From a checkpoint of a small self-supervised image encoder.
Model: 12.5M parameters, 48-pixel images, arch swin, norm layernorm, activation silu, moe top_k, num experts 4, patch size [2, 2], depths [3, 3, 8, 3], widths [64, 128, 256, 512].
Training: adamw at rate 0.00095, 5800 steps, batches of 256.
Data: trained on Sentinel-2 satellite tiles (TerraMesh), 10.2 epochs.
Rows from block 14, named by matrix and row number. Each number is 128 + 32 x the weight over its row's rms, rounded and kept within 0 to 255. All counts start at 0. After the name is the row's rms in percent of the matrix's.
# proj: window attention output (model.blocks.14.attn.proj.weight, 512x512), inputs 171-227
proj.327 089 [133 173 176 149 140   0  83 123 241 124 134  99  86 180 123 201 181  66  73 212 166 178 140 116 147 157 140 111 134 161 127 185 109 132 126 119 119 155 129 102  81 138 106 102 166   6 157 241 133 134 193 143 127 147  57 139 143]
proj.328 102 [140 120 122  81 152 146 160 145 156 144  91 184 189 100 166 103 121 121 238 158 152 116 131 138 140 137 161 115 158  79  72 148 198 159 129 127  79 163 108 150 133  91 141 119  81 109 169 115 132 123 126 129 141 137 162 164 105]
proj.329 088 [113 160 173 103 189  77 190 151 125 162  96 121 142 160 120  86 195  52 186 196 151 131 117 109 158 110 149 143  98 107  68 145 217 136 187 142  98 154 116 137 163 146 124 102 125  87 117 151 145 151 105 132 106 147 109 227 100]
proj.330 108 [112 108 113 106 147  34 105 144 140 111 116 130 150 209 106 148 217  70 170  93  83 177  78 176 147  76 116  96 129 111 109  83  37 105 122 162  66 169  81 116  89 169 109  81 139  28 161 227 124 124 175 112 151 128 146 118 181]
proj.331 102 [125 105 139 145 116 105 155 127 162  89 139 129  90  70 103 166 139 105 122 187 206 114  95 171 149 179 146 128 122  94 169 172 168 152 152 129 160 144 107 141 142 135 110 108 138 192 150 112  89 129  70 173  89 157 143 103 120]
proj.332 078 [106  98 134 115  88  98  51 156 161 127 169 111 149  98  93 180 157 103 100 152 125 132 185  99 126 140 141 125 180 129 144  49  32  54  52 114 169 154  99 133 118  97 110  95 149 134 139  98  96 127 207  86 132 130 158 146 150]
proj.333 108 [143  98 131  81 133 166 112 111 105 120 126  97 155 144 122 152 109 112 111 101  71 121 130 131 143 176 152 124 110 118 146  68  82  84 155 158 136 107 169 142 142 105 131 138 121 191 106  70 128 110 100 150 124 134  99 137 111]
proj.334 092 [118 145 169 160 145  86 113 150 197 115 159 143  97 138 138 143 142  69  89 180 122 238 148  91 105  71  97  99 110 152   4  97  60 107 149  72 135 175 114 108 127 154 116  87  93  48  96 151 174 141 114 133 100 183 114 134 123]
proj.335 098 [110 145 127  92 122 158 107 119  89  98 134 139 139 117 131  97  99 184  93 111 110 102  96 100 130 108 124 101 134 130  59 116  90 122 135 150 125 106 114 159 126 106 139 159 139 117 131 100 117 131 138 129 149 119 171 143 110]
proj.336 114 [121 136 109  56 138  90 150 143 174  85  88 125 174 151 125 130 175  79 191 185 117 105 168 106 113 164 142 149 128  84 101  94 168 121 146 102 133 144 124  31 115 178 137  92 113 107 114 168 113 135  89 160 104 149 128 113 168]
proj.337 103 [162 165 111 162 134  99 133 123 147 121 139 104 152 138  72 159  77 156  90  44  45 131 156 142 120 102 128 148 145 130 163  35  77 176  60 102 159 123 129 144 114 145 133 184 119 177 116  96 118 116 151 129  96 170 196 104 135]
proj.338 091 [ 92 130 103 159 137  91 123 182 173 146  88 118 125 189 143 171 146 170 128 169 185 138 160 145  72 198 103  75 152 152 114 161  65 120 147 138  99 110 140  75 145  95 143 107 124  77 140 148 120 137 186 121 146 146 127 100 118]
proj.339 093 [ 99 116  96 140 113  58 165 100 187 121 119 110  73 115 118 132 136  82 116 238 178  57 175 115 110 232 108 164 100 112 136 173 171 155 106 119 165 145  97 152 104 120 154 173 126 144 142 124 128 114  98 117 129 134 114 176 125]
proj.340 088 [154  80 178 134 150 119 140 175 120 122  67 143 186 163 105 137 150  88 223 152 104 156 134  87 107 159 130  79 136  99  78 155 137  94 169 133 129 160  92  93  91 159 124 119 102  89 107 177 106 128 125 127 122 116 115 121 157]
proj.341 083 [ 65 147 119 166 108   8 177 113 167 217 157 100  70 106 124 113 124  85 203 233 186  77 107 148 126 137 145 184 134  95 141 130 168 164 139 131 170 138 102 111 116  73 128 121 106 156 143 120  90 145 154 118 134 187 127 144 105]
proj.342 099 [128 134 102  71  81 100  75 137 145 129 169  74 119 163  74 197 185 179   0  49  96 184 110 140 179  63 126  97 138 130 125  75  84  92  90 139  86 182 114 105 129 111 103  86 147  88 138 173 147 127 178 107 174 113  93 154 102]
proj.343 097 [134 144 143 144 111  99 151 141 138 136 104  96 146 156 144 194  73 119 148 149 136  75 105 145 128 179 100 176  91 109 195  88 187 191 157 128 136 122 121 125 159 113 142 140 110 162 132  97 145 104  80 139 103 111 133  95 137]
proj.344 106 [115 140 109 129 100  24 184 173 203 160 108 129 141 180 147 165 172 106 147 181 171 149 163 111 139 101 138 141 148 105  69  30 107 148 140 121 125 126 117  58 136 141 116 119 152 110 178 204 124  97 143  94 136 228 128 119 142]
proj.345 111 [192 181 160 158 161 145 123  99  86  78 107 150  47  95 135 100 150 135 115  74 165 154 100  94 137 130 155  94 112 145 174 133 121  75 124 135 137  88 126 163 128 115 153 112 116 159 139  74 145 102  83 156 138 154 149  41 131]
proj.346 090 [100 130 186 119 106  91 116 122 183 150 111  89  95 150  75 147 112 124  81 165 175 153 188 106 108  24 122 133 127 176  62  83  86 120 109  99  91 153 151 191 157  55  79  91 128 119 140 175 136 111 177 112 115 106  84 180 130]
proj.347 093 [123 117 168 111 132 121 125 106 150 111 146 120  93 110 138 124  80 141  94 155 142 128  56  79 100 188 155 145 111 168  83 168 192 135 162  91 129 164 128 179 104  80 102 131 133 143 110 124 107 120 106 161 144 109 157 155 151]
proj.348 099 [ 82 134 118 136  91 178 144  86 144 147 202 134 209  98 103  85 115 184  44  71 153 148 190 125 101 149 110 155 138 113 102  83  97 144 102  53 134 125 119 100 127 113 137 158 108 190 110 141 110 104 123 132 134 141 125 128 164]
proj.349 101 [133 112 120 131 101  71 100 107 148 111 128 160  81 125 104 196 116 100 123 165 183  99  60 160 160 180 119 125 121  98 187 172 147 177 143 160 104 114 143 201 145 151  92 143 158 131 159 125 125  93 160 131 160 118 195  89 115]
proj.350 106 [105 129 148 143 137 159 147 141 130 151 126 143 158 142 151  83 115 159 195 186 101 151 129  82 121 122 105 162 116 145 149 255 128 160 134 120 116 103  92 103 122 131 158 173 159 155 126 131  99 167 116 112 128 101 140 170 156]
proj.351 095 [134 114 153 176 130 108 112  86 173 132  87 112 174 181 101 162 175  89  94  78 110 153 125 128 150  97 102 125 132 222 188  93 101  97  94 151 155 122 128 121 145 156 130 152 135 144 135 114 142 118 105 129 115  81  68 141 109]
proj.352 079 [ 90 125 156 153 127 200 126 100 105 149 112 160 159 111 127  93  95 115 126 118 113 153 156 118 143 118 124  87 107 145  73 116  82 106 160  96  71 102 131 154 147  80 124 111  94 137  95  78 123 135 172 132  81 113  63 153 130]
proj.353 090 [149 129 142 128 108 136  47 118 119 115 143 147  75 118 122 120 150 213  88 131 154 178 138 172 136  92  69 114 138 160 126 179  88 127 154 103 111  60 134 143 106 128 129 146 154 151 168  97 141 108  84 140 130  85 152 146 115]
proj.354 094 [142 151 179  97  98 166 147 160 118 153 158 123 160 138 149  74  60 213 103  62  75 175 162  71 135  70 128 142 103 178 152 127 158 121 119 131 163 126 154 125 188 150 144 166 168 181  91  64 141 103  88 141  94 116  91  85 161]
proj.355 102 [122  60  78  78 106 161 119 132 167 154 161  68 158 127 112 140 188 168  26  96 108 131 111 109  84 116 161 122 142 147 138 112 143 118 111  87 140 158 131  84 172 112 143 156  98 150 133 158 127 140 131 122 106  83  63 175 165]
proj.356 103 [107 122 132 158 102 104 118 121 151 150 115 146 146 114 112 163 150  62 176 207 168 139 132 118 110 144 130 126 118 120 172  61  89  99  72 145 152 165 118 102 111 139 138 122 126 137 160 176 105 124 112 147 149  94  62 175 104]
proj.357 111 [ 98 134 119 114 122 126 113  85 121 162 121 157  91 133 118 126 129 151  95  23 132 135 119 145 145 103 151 105 125  93 138 131 119 117 117 163 123  80 128 205 123 123 114 140 148 133 153  83 109 113 165 113 136 126 155  80 145]
proj.358 092 [133 148 168 194 130  94  65  80 205  91  79 132  49 134 174 167 105 132 106 229 110 109 136 124 124 104 117 101 129 164 164  89  71 136 127 121  93 116 139 146 181 111 117 144  77 153  98 115 115  87 107 137 122  70 117 112 172]
proj.359 093 [191 113 141 150 143 148 106 147  97  81 118 116 130 157 160  95  94 200 156 185 105 130 139 111  97 138 111 187 139 153 154  63  46  93  90 163 110 148 133 104 128 141 160 105  57 129  80  85 109 153  82 139 131 116 120 137 113]
proj.360 096 [135 165 164 183 111  74 139 121 145 106 123 143 110 139 130 143 101 130 129  85 111 138 141 138 120  96  90 135 127 193 169 156  98 104  83 140 115 145  99 126 110 107 148  68 103  87 130 128 135 156 150 139 138  96 161 142 116]
proj.361 080 [ 80 122 147 130 125  97 155  82 140  77  53 133 114 154 111 138  91  86 140 169 101 106 191 105 144 115 141 169 130 134  98 181 156 142 114  64  86 114 130  72 142  73 161 169 109 129 157  70 124 105 158 118 140 113  99 116 161]
proj.362 091 [ 83 114 113  48 115 113 130 116 179  83  97 117 112  96 108 120 150 128 219 252 165 113  95 147 119 186 118 130 155 141 160 186 132 142 118 139 117 169 132  64  88 154 170 108 182 109 125 180 122 153 111 146 118 125 112 169 171]
proj.363 098 [ 55 112 114 232 130 115 153 129 120 173 146 104 128 130 115 129 128  77 156 138 141 168 116 110 164  69  99 167 142 170 150 135 141 131  58  98 147 116 136 158 129 132 105 142 174 120 154 127 111 122 118 105 113 152  78 136  91]
proj.364 104 [ 99 100 121 139 141  26 108 129 151  86 112 134 103 138 144 133 127  54 105 183 177 112 184  98 119 120 120 130 162 153 136  32 109 103 117 107 159 137  95  53  87 124 134 116 112 111  81 166 141 136 136 145 121 125  58 121 117]
proj.365 089 [121 170 104 168 133  99 146 130 170 166 100 147 175 111  77 124 197 152 100 181 148 102 149 156 116 155 101 158 136  63 114 114 136 120  50 121 133 132 114 126  98 166 143 187 114 188 102 147 129  88 133 162 127 151 168 116 164]
proj.366 098 [ 65 114  92  83  66 150 219 164  93 167 153 127 227 117 131 104 147 168 201  82 115 105 108 128 156 107 174 137 180  90 106  97 130 122 124 163 145 176  90  92  82 129 124 110 125  88  87 113 118 167 120 107 129 182 118 151 154]
proj.367 111 [119  89 165  88 149 128  60 120 118 105  99 115 100 124 131 185 112  73 149 145 124 162  92 140 174   8 136 116 102 216 181 113  96  83 117 155 107 129 172 132 156 164  94  77 158 128 157 106 153 138 122 129 114 102  81 121 112]
proj.368 082 [129 133 137  91 138 134 127 118 131 102  94 127 111 111  95 120  80  92 163 166  96 119 137 126 124 181 122 153 146 148 113 126 125 153  90 153 165  98 158 159 143 171 131 166 110 187 108 112  64  79 160 136 130 140 134 113 126]
proj.369 092 [121  59  79  77 118 165 156 152 156 114 164 131 172  57  99 152 127 168 119  81  63 135 119  84 130  29 110 133 142 140 133 182 199 117 134 149 120 111 118 249 142  38 115 157 113 163 135  85 150  97 121 141  82 125 118 151 125]
proj.370 094 [ 73 122 124 152 132  84  64  65  85  76 118 114  79  98 143 108 135 119  61 115 212 128  60 164 181 162 118  86 141 126 187 180 188 124 128 140 157 102 158 165 193 106 106  97  99 125 162 119 111 108 163 144 136  95  95 117 126]
proj.371 091 [125 176 112 116  88 169 158 135 107 149 151 187 152  98 109 109  82 172  88  86  99 101 202 104 127  78 160 152 143 132 108  81 105 114 141  69 149 113 164 165 103 135 128 167 100 180 128 115 114 133 126  99  89 169 100  95 171]
proj.372 097 [123 133 100 105 143 218 104 142 108 119 159  98 180 122  97 100 114 197  95   0  68 148  93 149 167 100 101 115 154 116 154 177 174 104  88 160 137  77 144 119 116 128  96 108 121 133 158  72 158 120 123 105 144 108 131 173 141]
proj.373 093 [135 160 194 151 113 239 105 153  96 128 164  81 233 137 110 115 105 230  66  56  51 192 154 109 132 118  93 142 148 167  93 101  81 131 101  78 144  71 139 176 186  95 101 155 125 197 132  31 148 125  99 114 138 127  82  65 133]
proj.374 079 [124 104 140 122  85  69 116 107 223  77 138 111 113 148 152 182  82 116  83 163 210  88 175 149 120  87 138 117 151 160 107  67  93 125 112 103 114 132 113 127 107 148 152 142 119 149 124 134 138  94 117 123 101 128 115 113 115]
proj.375 092 [132  76 110  79 125 106 110 104 159 133  91 104  81 134 111 226 188 111   0  78 180 102 122 118 162 164  80 111 149 116 143 158 145 128  91  61 151 155 124  98 122 135 110  90 131  64 133 156 107 124 139 141 147 132 146 160 112]
proj.376 097 [117 141 115 119  92  78  98 147 153 110 165 109  93 144 154 145 146 128  98 157 147  93 108 127 131 117 150 139 129 128 134 196 173 167 117 100 133 147 134  95 106 142 122 136 133 173 116  96 147 121 111 146 115 132 213 100 167]
proj.377 090 [123 144  75 134 144 101  82 125 148 146 104 111 136 119 109 148 154  64 139 155 158 121 162 162 138  82 131 122 157 108 126  51  58  91  33 109 150 148  95  82  65 122 131 100 112 114 141 134 105 147 113 143 128 166 150 138 140]
proj.378 087 [129 106 114  65 160  41  53  58 165 116 112  99  20 107 104 155 140  26 100 149 203  87 127 206 136 194 150 163 110 132 169 116 140 106 137 142 136 206  94 158 139 122  94 100 156 130 117 122 158 149 150 144 142 146 172  80 166]
proj.379 096 [139 138 137  88 139 113  73 134 159  94 103 167  48 148 136 168 154 116  84 115 145 142 131 134 184  71 121 158 127 175 105 136 132  99  90 128 119 112 106 123 131 113 123 104 160  94 143 143 133 160 122 118  95 143 126 114 134]
proj.380 092 [ 86 163 164  95 145 196  85  87 140 115 148 120 126 110 143 142  91 151  70  91  64 137 126 112 126  39 161 117 110 159 106  89 120 113 106 148  92  97 134 178 164  61 101 110  85 112 181 116 212 122 143 113 131 123 112 111 128]
proj.381 110 [109 124 145 105 107 172  88  39  67 138 148 130 110  59  97 108  98 118  98 113 155 116 111 113 141 160 146 109 145 112 107  88 157 103 149 169 175  82 144 192 128 140 125 190 149 161 106  78 100 123 109 120 131  82 143 148  76]
proj.382 093 [152 131 135 125 176  28 128 134 168 109 139 121 131 199 108 171 202  78 165 170 104  73 154  93 148 118 140 108 139 105 137 114 111 130 135 156 119 174 113  47 114 114  90 114 119  97 111 172 132 129 120 137 117 151 161 141 147]
proj.383 125 [125 107 111 136  76 139 145  93 136  97 174 143 125  70 137 117 148 120 135 126 180 129 133 159 112 152 136  67 121 107 181   1  72 106 142 185 154 107 138 131 129 109 153 144  88 155 116 124  95 151  89 126 136 162 135 115 106]
proj.384 094 [160 131 106 120 129 224 187 117   8 227 149 115 137  86 149  14 112 180 183  27 120 158  90 131 130 123 163 133 177 149 121 201 199 118 141 102 143  98 155 128 204 127 142 181 167 115 183 107 108  95 165  84 105 105 138 106 132]
proj.385 078 [149  81 130 177 160 189 171 161 134 169 135 143 219 152  81 119 149 126 138 134  18 141 169 179  90 141 120 153 146 161 142 110  85 106  97 110 133 138 137 140 138 147 124 165 134 128 141 148 135 102 129 107 112 162 105 152 112]
proj.386 100 [131 143 151  98 132  78 114 126 173 126 139 104  65 189 136 159 131 127  45 169 155 155 129 152 131 128  94 212 116 182 134 208 152 153 126 117 131 128  92 131 119 129 113 114 151  60 142 140 126 140 148 118 109 145 151 126  97]
proj.387 094 [ 94  64 121 120 102 100  53  85 166  62 101 134 144 142  75 202 160  75  44 108 147  73 137 133 140 143  96 130 146  71 142 144 163 116  94 113 131 111 142 140 128  97 155 127  76 121 129  98 128  97 101 167 109  79 175 136 116]
proj.388 091 [126 157 133 182 142 126 127  96 111 194 119 173  49 155  99  98 172  61 127 122 168 178  63 128 159 144 115 136 141 131 116 137  91 112 104 104 153  56 167 203 113 151 136 110 167 192 146 101 156  95 119  92 123 119 124 158 131]
proj.389 087 [140 162 129 128 162 163 106 162 146 113 120 135 175 161 119 123 167 171 144  51 105  97 103 160 160 156 151 119 114  58 116  79 145 144 120 116 115  82 132 175 173 139  95 194 114 112 136 144  60 137 118  97 148 123 146 124 130]
proj.390 096 [146 115 174 138  99 135 145 161 154  83 103 111 141 176 148 148 108 181 106 115  81 147 130 142 126  88  68 165 132 121 115 158  94 130  80  83 138 117 130 129 134 105 111 130 159  94 133 128 105 113 134 113  92 130 122 129 151]
proj.391 100 [148 111  86 114 107  75 108 176 121 118 107 117 105 159 161 110 153  88 193 166  85 122  96 147 121 160 147  98 168  86 127  95 103 117 133 214  57 129  85  62 113 140 139  82 107  82  79 119 131 140 133 106 127 194 177  93 130]
proj.392 105 [127 148  93  66 121 178 158  85  78 153 181 136 122  54 126  60  58 181 102 108 194  52 129 132 116 214 106 158 120  84 116 167 166 154 170  85 119 109 153 139 153 138 159 201 147 190 152 153  75  94  99 111 120 119 145 101 122]
proj.393 098 [186 122 120 200 148 247 150 100  94 156 185 136 132 104 113  58  87 170 108  45 137  94 114 163  98 120  67 160 140 129 192 128  73 128 119 160  81 107 139 213 110  68 124 167 141 111 149  86 116 159 163 131 158 155 115  91 124]
proj.394 429 [100 127  84 118 103 133 176 134 132 139 178 134 193 113 101  80 123 150 138 134 132 126 184 107  98 185 150 124 128  78  42 106 128 148 149  88 131 152  94  99  76 110 145 181 101 119 104 170  81 158 148 124 140 172 126 136 135]
proj.395 102 [ 95 130 137 124 138 156  79 118  80 160 142  62  98 143 108 118 124 180  83   0 129 144  89 158 137  70 112  69 141 165 209  76 108 125  64 184 140 114 147  72 153 148 137  80 136 121 153 151 145 128 145  67 119 123  77 103 133]
proj.396 105 [144 148 121 173 117 113 150 147 122 133 141 108 113 129 125 115 148 125 156 157  93 119  82 100 107  96 123  97 130 140 122  41  51  97 162 126 114 162 121  43 127 166 112 130 130 161 106 160 105 101  95 120 106 174 113 118 150]
proj.397 079 [ 90 105 131  79  84 105 124 155 150 124 135 138 138 173 136 116  99 173 160 141 155 113 106 130 134 128 104  96 119  57  52 125 192 181 153 104  26 176 178  47 123 145  99 113 106 136 100 170 145  93 120 125 152 108 102  87 120]
proj.398 085 [ 99 103  87 140 140 181 114 152 115 109 121 121 134 167 151 167  91 162 148 117 137 170 128 150 101 116  55 165 154 152 146 155  45 152 117 162  84 106 157 177 138 118 107 121  92 181 127 129 122 115 125 143 131  90 179 121 118]
proj.399 096 [145 115  99 131 151 134 124 145 162  92 119 133 173 145 114 169 143 138 113 141 108 123 172 154 123 219 134 138 160  61 127 139 131 162 141  92 102 132 132 142 146 133 143 163 137 133 125 160 122 147 134 170 124 153  77 168 149]
proj.400 108 [ 98 134 115  91  78  93 108 110 161 112 170 103 105 120 122 174  66 170  58 116 146 167 134 103 139 124  92 131 120 135  94 252 168 162 152  79 124 109 109 107 141 135 113 134 134 109 164 118 156 125 129 147 134 128 114 149 106]
proj.401 101 [149 153 114 113 131 143 172 178  91 112 144 136 158 149 138 136 103 151 108 145  94 141 132 153 138  69 143 151 146 124 158  35  80  91 100 146 124 165  78  54 119 195 163 141 157 135 168 171 126  90  91  81 127 124  99 133 148]
proj.402 098 [149 126 141 131 131 209 111 139  96 129 131 118 179 167 125  65 125 220  66  10  63 178 139 173 121 131 127 110 119  90 111  96 104 109 109 123 116  94 157 169 211  87 138 158 115 157 144 110 150 139 143  98 137 100  93 144 142]
proj.403 092 [135 105 123  52 113 141 135 169 158 135 107 133 238 157 145 135 130 189 148 107  46 106 112  98 132 178 140 107 152  61  61 122 162 118 161 131 145 159 161 105 100 166 134 179 111 211 103 137 119 138 118 132 131  98 100 188 176]
proj.404 101 [123  74 122  89 151  63  99 105 151  99 103 148 174 171  87 202 139  20 184 227 118 125 111 159 103 140 152  82 137 112 150  58  51  76  96 151 152 127 124 115  78 133 139  94 110  55 130 162 125 114 125 151 136 115 107 130 121]
proj.405 099 [127 146 136 140  89 113 145 158 149 167 166 122 112 123 107 138 128 154 171 166 120 160  93 109 104 149 101 128 129 111  75 136 143 142 174 147 112 144 104  65  58 161 158 108 138 102 111 176 131 117 124 124 147 162  96 108 141]
proj.406 096 [167 126 147 255  86 168 126 141 131  91 130 125 137 145 182 111 107 222 148 103 143 155 139 123 113 107 144 138 112 109 113 229 156 157 160 100 122 111 129 162 130 134 117 167 137 107 149 138 104 121 149 148 135 131 164  91 127]
proj.407 106 [132 108 122  41 114 147 147 176 103 104 111 121 193 164 146 107 142 169 147 119  72 152 112 140 106 198 116 144 130 112 114 207 160 163 190 136 136 138 159 118 155 145 107 148 173 112 164 190 132 161 119 133 132  89 129 177 118]
proj.408 101 [133 124 131  49 154 119 138  88  96 124  77 139 122 129  97 126 152 121 122  97 101 183  90  77 169  49 173  96 113 187 127 122  71 142 171  92  95 145 121 151 121 123 131 129 125 119 147 118 126 105 133 101 113 112  75 123 149]
proj.409 092 [155  71 105  75 106  73  67 173 150  76 126 117  85 180 184 155 137 138 115 186 100 168 118 133 170 109 133  78 125 154 163 176 152 119 111 130 141 115 114  75 104 153 161 102  95 175 155 114 144  99  77 144 139 116 140 146 141]
proj.410 116 [177 157 176 127 121 154  88 106  96 106 109 119 142 138 134 159 119 135  69  78  69 136 128 169 107 103 123 131 124 153 153 177 140 130 119 109 156  90 149 158 120 136 109 120 134 112 158 119 164  89 103 121  96  92 140 127 108]
proj.411 090 [124 140 141 148 154 115 175 145 113  50  89 151 153 155 199 135 125 109 216 193  87 100 188 126 126 138 152 150 145 140 134  37 112 170 118 128 165 109  81  39 122 126 146 134 121 128  47 143 118  78 120 145 145 115 121 126 153]
proj.412 078 [114 109 102 183  96 187 141 130 141 149 165 123 117  87 142 160  92 145 137 148 181  86 120  84 136 111 100 158 103 178 113 111 228 171 135  82 128  96 100 198 193 102 108 169 149 129 134 103 110  92 150 111 156 111 142 149 184]
proj.413 091 [170 180 155 197 171 131 106 131  79 120  89 144  59  93 185 106 129 117 164 156 156 144 145 130  95 115  98 127 138 210 156 102 101 112 112 158 165  98 141 133 126 162 123 153 142 191 141  75 133 135 116 143 129 128 174  64 130]
proj.414 090 [102 110 101 106 104 136  41 158 118 168 139  61 173 159 180 127 103 173 114  97  82 147 100 132 140  86 156  84 141  75 153  43  89 112 122 151  92 166  71  33 122 191 158 147 136 114 123 134 151 147 128 129 141 168  81 131 167]
proj.415 091 [131 123  49 133 144 120 156 103  85 101 116 134 114 123 142 116 169 116 141 155 134 122 120 136  92 130  87 148 173 128  84 218 160 126 150 155 120 158  83 138 110 169 125 114  93 120 110 187 118 153 115 116 132  75 202 160 113]
proj.416 087 [170 133 168 175 133  81 133 122 136 121 115 113 115 149 147 117 122 108 138 163 111 100 138 166 113 109 132 148 104 143 104 171 169 149 149 160  87 132 154 153 122 113  94 101 148  88 162  93 125 141 170  89 131 151 134  64 142]
proj.417 112 [120 152 108 149 111  51 136 155 195 162 109 118 100 150 133 185 158  76 122 171 137 116 155 151 110 126 145 119 112 153 146  78  99 153 116 168 134 128  91 106 113 113 102 122 128  58 152 183 116 110 186 149 137 138 133 104 133]
proj.418 084 [128  59  94 138 120  82 112  80 164 100  93 130  78 126 135 174 139  82 120 145 164  80 177 102 157 178  97 204 163 124 192 101 171 168 139 127 179 123  82 143 135 166 154 148 174 208 119  95 140 114 152 127  90 108 141 105 137]
proj.419 109 [131 154 158 210 120 172 172 137  86 190 150  97 219 126 126  86 162 137 146  39  96 187 169 145 149 104  70 147 145 135 128  96  36  85  71 173 143  89 167 152 131 167 105 136 149 140 170 133 155 120 131 101 106 144  85 183 111]
proj.420 087 [ 72 115 108 138  95 202 140  79 113 200 184 170 145  37  96  97  45 149  42  13 204 148 137 174  95 126 136 168 141 150 160 133  75 124 112 153 156  96 142 228 127  71 115 162 128 142 146 151 154  73 160 132 133 119 100 139 145]
proj.421 095 [113 126 114 144 114 150 106 108 123 142 122 109 155 136 136 155 135 189 121  78 106 130 121 132 116 102  48 169 145 183 154 145 135 125  90  83 129  68 120  82 146 149 137 130 177 156 116 132 100 115  97 131 151 116  58 162 120]
proj.422 096 [112 155 160 176 129  60 167 129 163 141  98 167  97 124  97 115 149  49 197 203 194 136 159 115 117 151 135 195 169 140 131 160 127 153 123 134 160 130 114  92 108 174 122 160 156 109 117 152 139  98 128 104 141 143 108 104 121]
proj.423 081 [172 101  88 183 133 109  97 151 167  91  81  98 125 210 136 159 155 142 168 119  60 129 151 138 131 139 103 144  96 127 139 126 107 158 183  86 113 144 101 104 124 134 124  99  89  47 140 145 173 129  95 128 132 181 173 102 131]
proj.424 114 [104 137 170 143 143 137 118  51 119  89  83 152 111 102  89 142 120  73 130 105 124 161 134 133 115  64 116  98 157 206 189   0   0  76  74 148 105 114 131 148 122  97 120 135 145 122  95  97 137 147 138 120 114 145  71 143 133]
proj.425 088 [119 145 180 118 110  77  66 115 124  91 110 104 127 151  96 170 153 119  64 139 144  69 101 160 157  71 127  99 141 116 139  15 121  96  81 161 118 134 122  89 121 136 133 123 126  95 159  93 155 125 105 165 143 132 162  77 105]
proj.426 105 [128 152 218 125 136  83 108  91 113 134 107 130 109 141 131 156 176   5 123 153 125 171 125  57 122  42 101 117 111 164 140 136  92  79  73  58 133 119 144 110 137 140 122  86 144 121  96 110 120  74 139 123 110 114  94 150 117]
proj.427 107 [182 162 150 203 148 154 115 136  93 137 116 120 200 121 111 130 124 193  68  69  86 186 131 118 161 134 132 147 140 162 157 178  91 111  99 141 148 109 162 206 135 115  80 127 157 147 141  99 168  73 118  62 106 107 135 107 100]
proj.428 082 [155 160 140 182 121 103 110 139 187  91 108 126  67 117 152 205 117 163  36 149 117 115 115 118 117 181 136 144 140 170  79 132 144 191 148  93 135 128 137 137  96  81 121 120 124  50 132 149 124  96 159 155 110 160  99  88  94]
proj.429 076 [136 116 125 120 109 111 111 141  93 130 124 139 104 120 128  98 114  93 111  40 116 107 120 156 115 116 143 118 114 100 179 192 216 109 136 136 139 130 150 108 131 165 129  97 107 158 155  95 120 120  79 117  79 127 139 107  84]
proj.430 115 [ 92 129 131 122 109  70 132 105 173 129 143 146  89 121 103 135 148  74 144 141 165 110  86 155 151  99 137  97 107 169  85  60  89 103 145 157 130 119 123 135 142 109 111 126 164  93 183 109  97 143 156 119 120 157 123 121 116]
proj.431 099 [118 102 126 108 143 143  90 115  97  82  39 134 155 150 105 182 101 141 106 129  94 119 120 185 183 132 154 128 144 113 195 107 115  98 102 146 149 128 150  83 116 147 126 102 152  94 128 141 121 138 110 121 125  69 142 124 121]
proj.432 102 [127 148 154 172 150 255 123 130  42 128 115 117 202  56 103  58  72 169 198  41  54 133 163 107 133  68 152  65 154 152 115   0  80  73  73 146  96  87 143 136 167 142 173 147 107 212  96  60 173 141 139 120 109 109  72  76 111]
proj.433 122 [131 138 124 126 116 134 146 122 141 131 130 139  88 121 126 148 147 123 145 133 172  94 100 137 129 132 156 113 106 125  86 189 188 149 161 153  98 131 117 159  89 108 158 119 109 122 111  77 110 153 111 114 141 138 185  82 106]
proj.434 083 [120 132 115 145 183 116 157 203 160  79 160 137 144 117 181  75 162  97 244 238  93  80 185 128 116 152 130 150 163  90 106 117 132 148 125 109 170 199 130  18 117 162 122 199 111 126  36 191  84 181  79 144  80 160 124 147 141]
proj.435 096 [120 160 111 185 157 171 227 179  97 178 154 147 235 136 142  54 148 168 177  86  57 157 156 123 103 134 129 124 117 134  77  40  87 122 166 205 103 128 125  93 134 145 122 111  99 131 133 124 103 126 131 112 155 181 119  75 111]
proj.436 094 [154 176 119 171 165 125 123 120  88 179 122 118  86 121  98 125 153  95  90 123 111 200  93 117 118  63  85 134 110 156 145 110  98 103  96 130 125 114 136 189 161 115 122 115 148 117 130 110 148 140 153 113 162 143 158 130 103]
proj.437 110 [146 123 143  84 101  99 106 174 165 152  94 131 156 181 181 173 147  83 175 200  97 149  99 124 162  95 164  74 119 126 118 116 112  99 138 131 109 142 126  89 113 132 145 162 142 137 148 140 125 110 122 144 138 118 120 146 128]
proj.438 082 [129  52  96 112 110 107  98 109 105  77 144 101 158 136 107 169 106 130 127 175  68 148 177 102 126  58  90 172 100 122 110 139 139 137 141  98 108 131 157 102 119 144 120 157 144  78 132 184 143 117 138 120 140 107  86 196 112]
proj.439 087 [104 144 140 128 135 147 209 129 106 154 136 104 161  81  89 105 115 150 154 117 144  59 130 126 122 212 126 184  68 114 141 140 159 152 200 121 185 150 107 118 122 119 125 119 127 134 129 102 121 156 141 124 127 166 138 119 136]
proj.440 115 [130 111 104 147 105  79 109 120 167 105 134 143  70 116 158 133 133 100 128 196 131 118 133 123 145 152 163  60 129 125 114  29 111 149 131 150 106 160 131  51  85 160 121 107 161  85  88 175  79 142 134 149 137 168  97  80  98]
proj.441 094 [ 83 193 126 137 108  86 161 146 151 156 126  79 194 214 105 127 185 123 104 162 101 114 137 104 124 161 135 126 124 127 148  79  94 151 138 168 160 149 140  54 115 123 156  87 120 117  75 187 119 105 135 140 105 150 127 146 149]
proj.442 116 [114 187 126 179 140  87 114 121 156 135 115 132  90 104 105 160 110  62 125 150 149 118 134 111 134  92 160 118 145 152  79  64 102 103 116 155 130 134  92  88  81 167 106 112 154  61 119 185 147 126 131 126 132 167 155  62 142]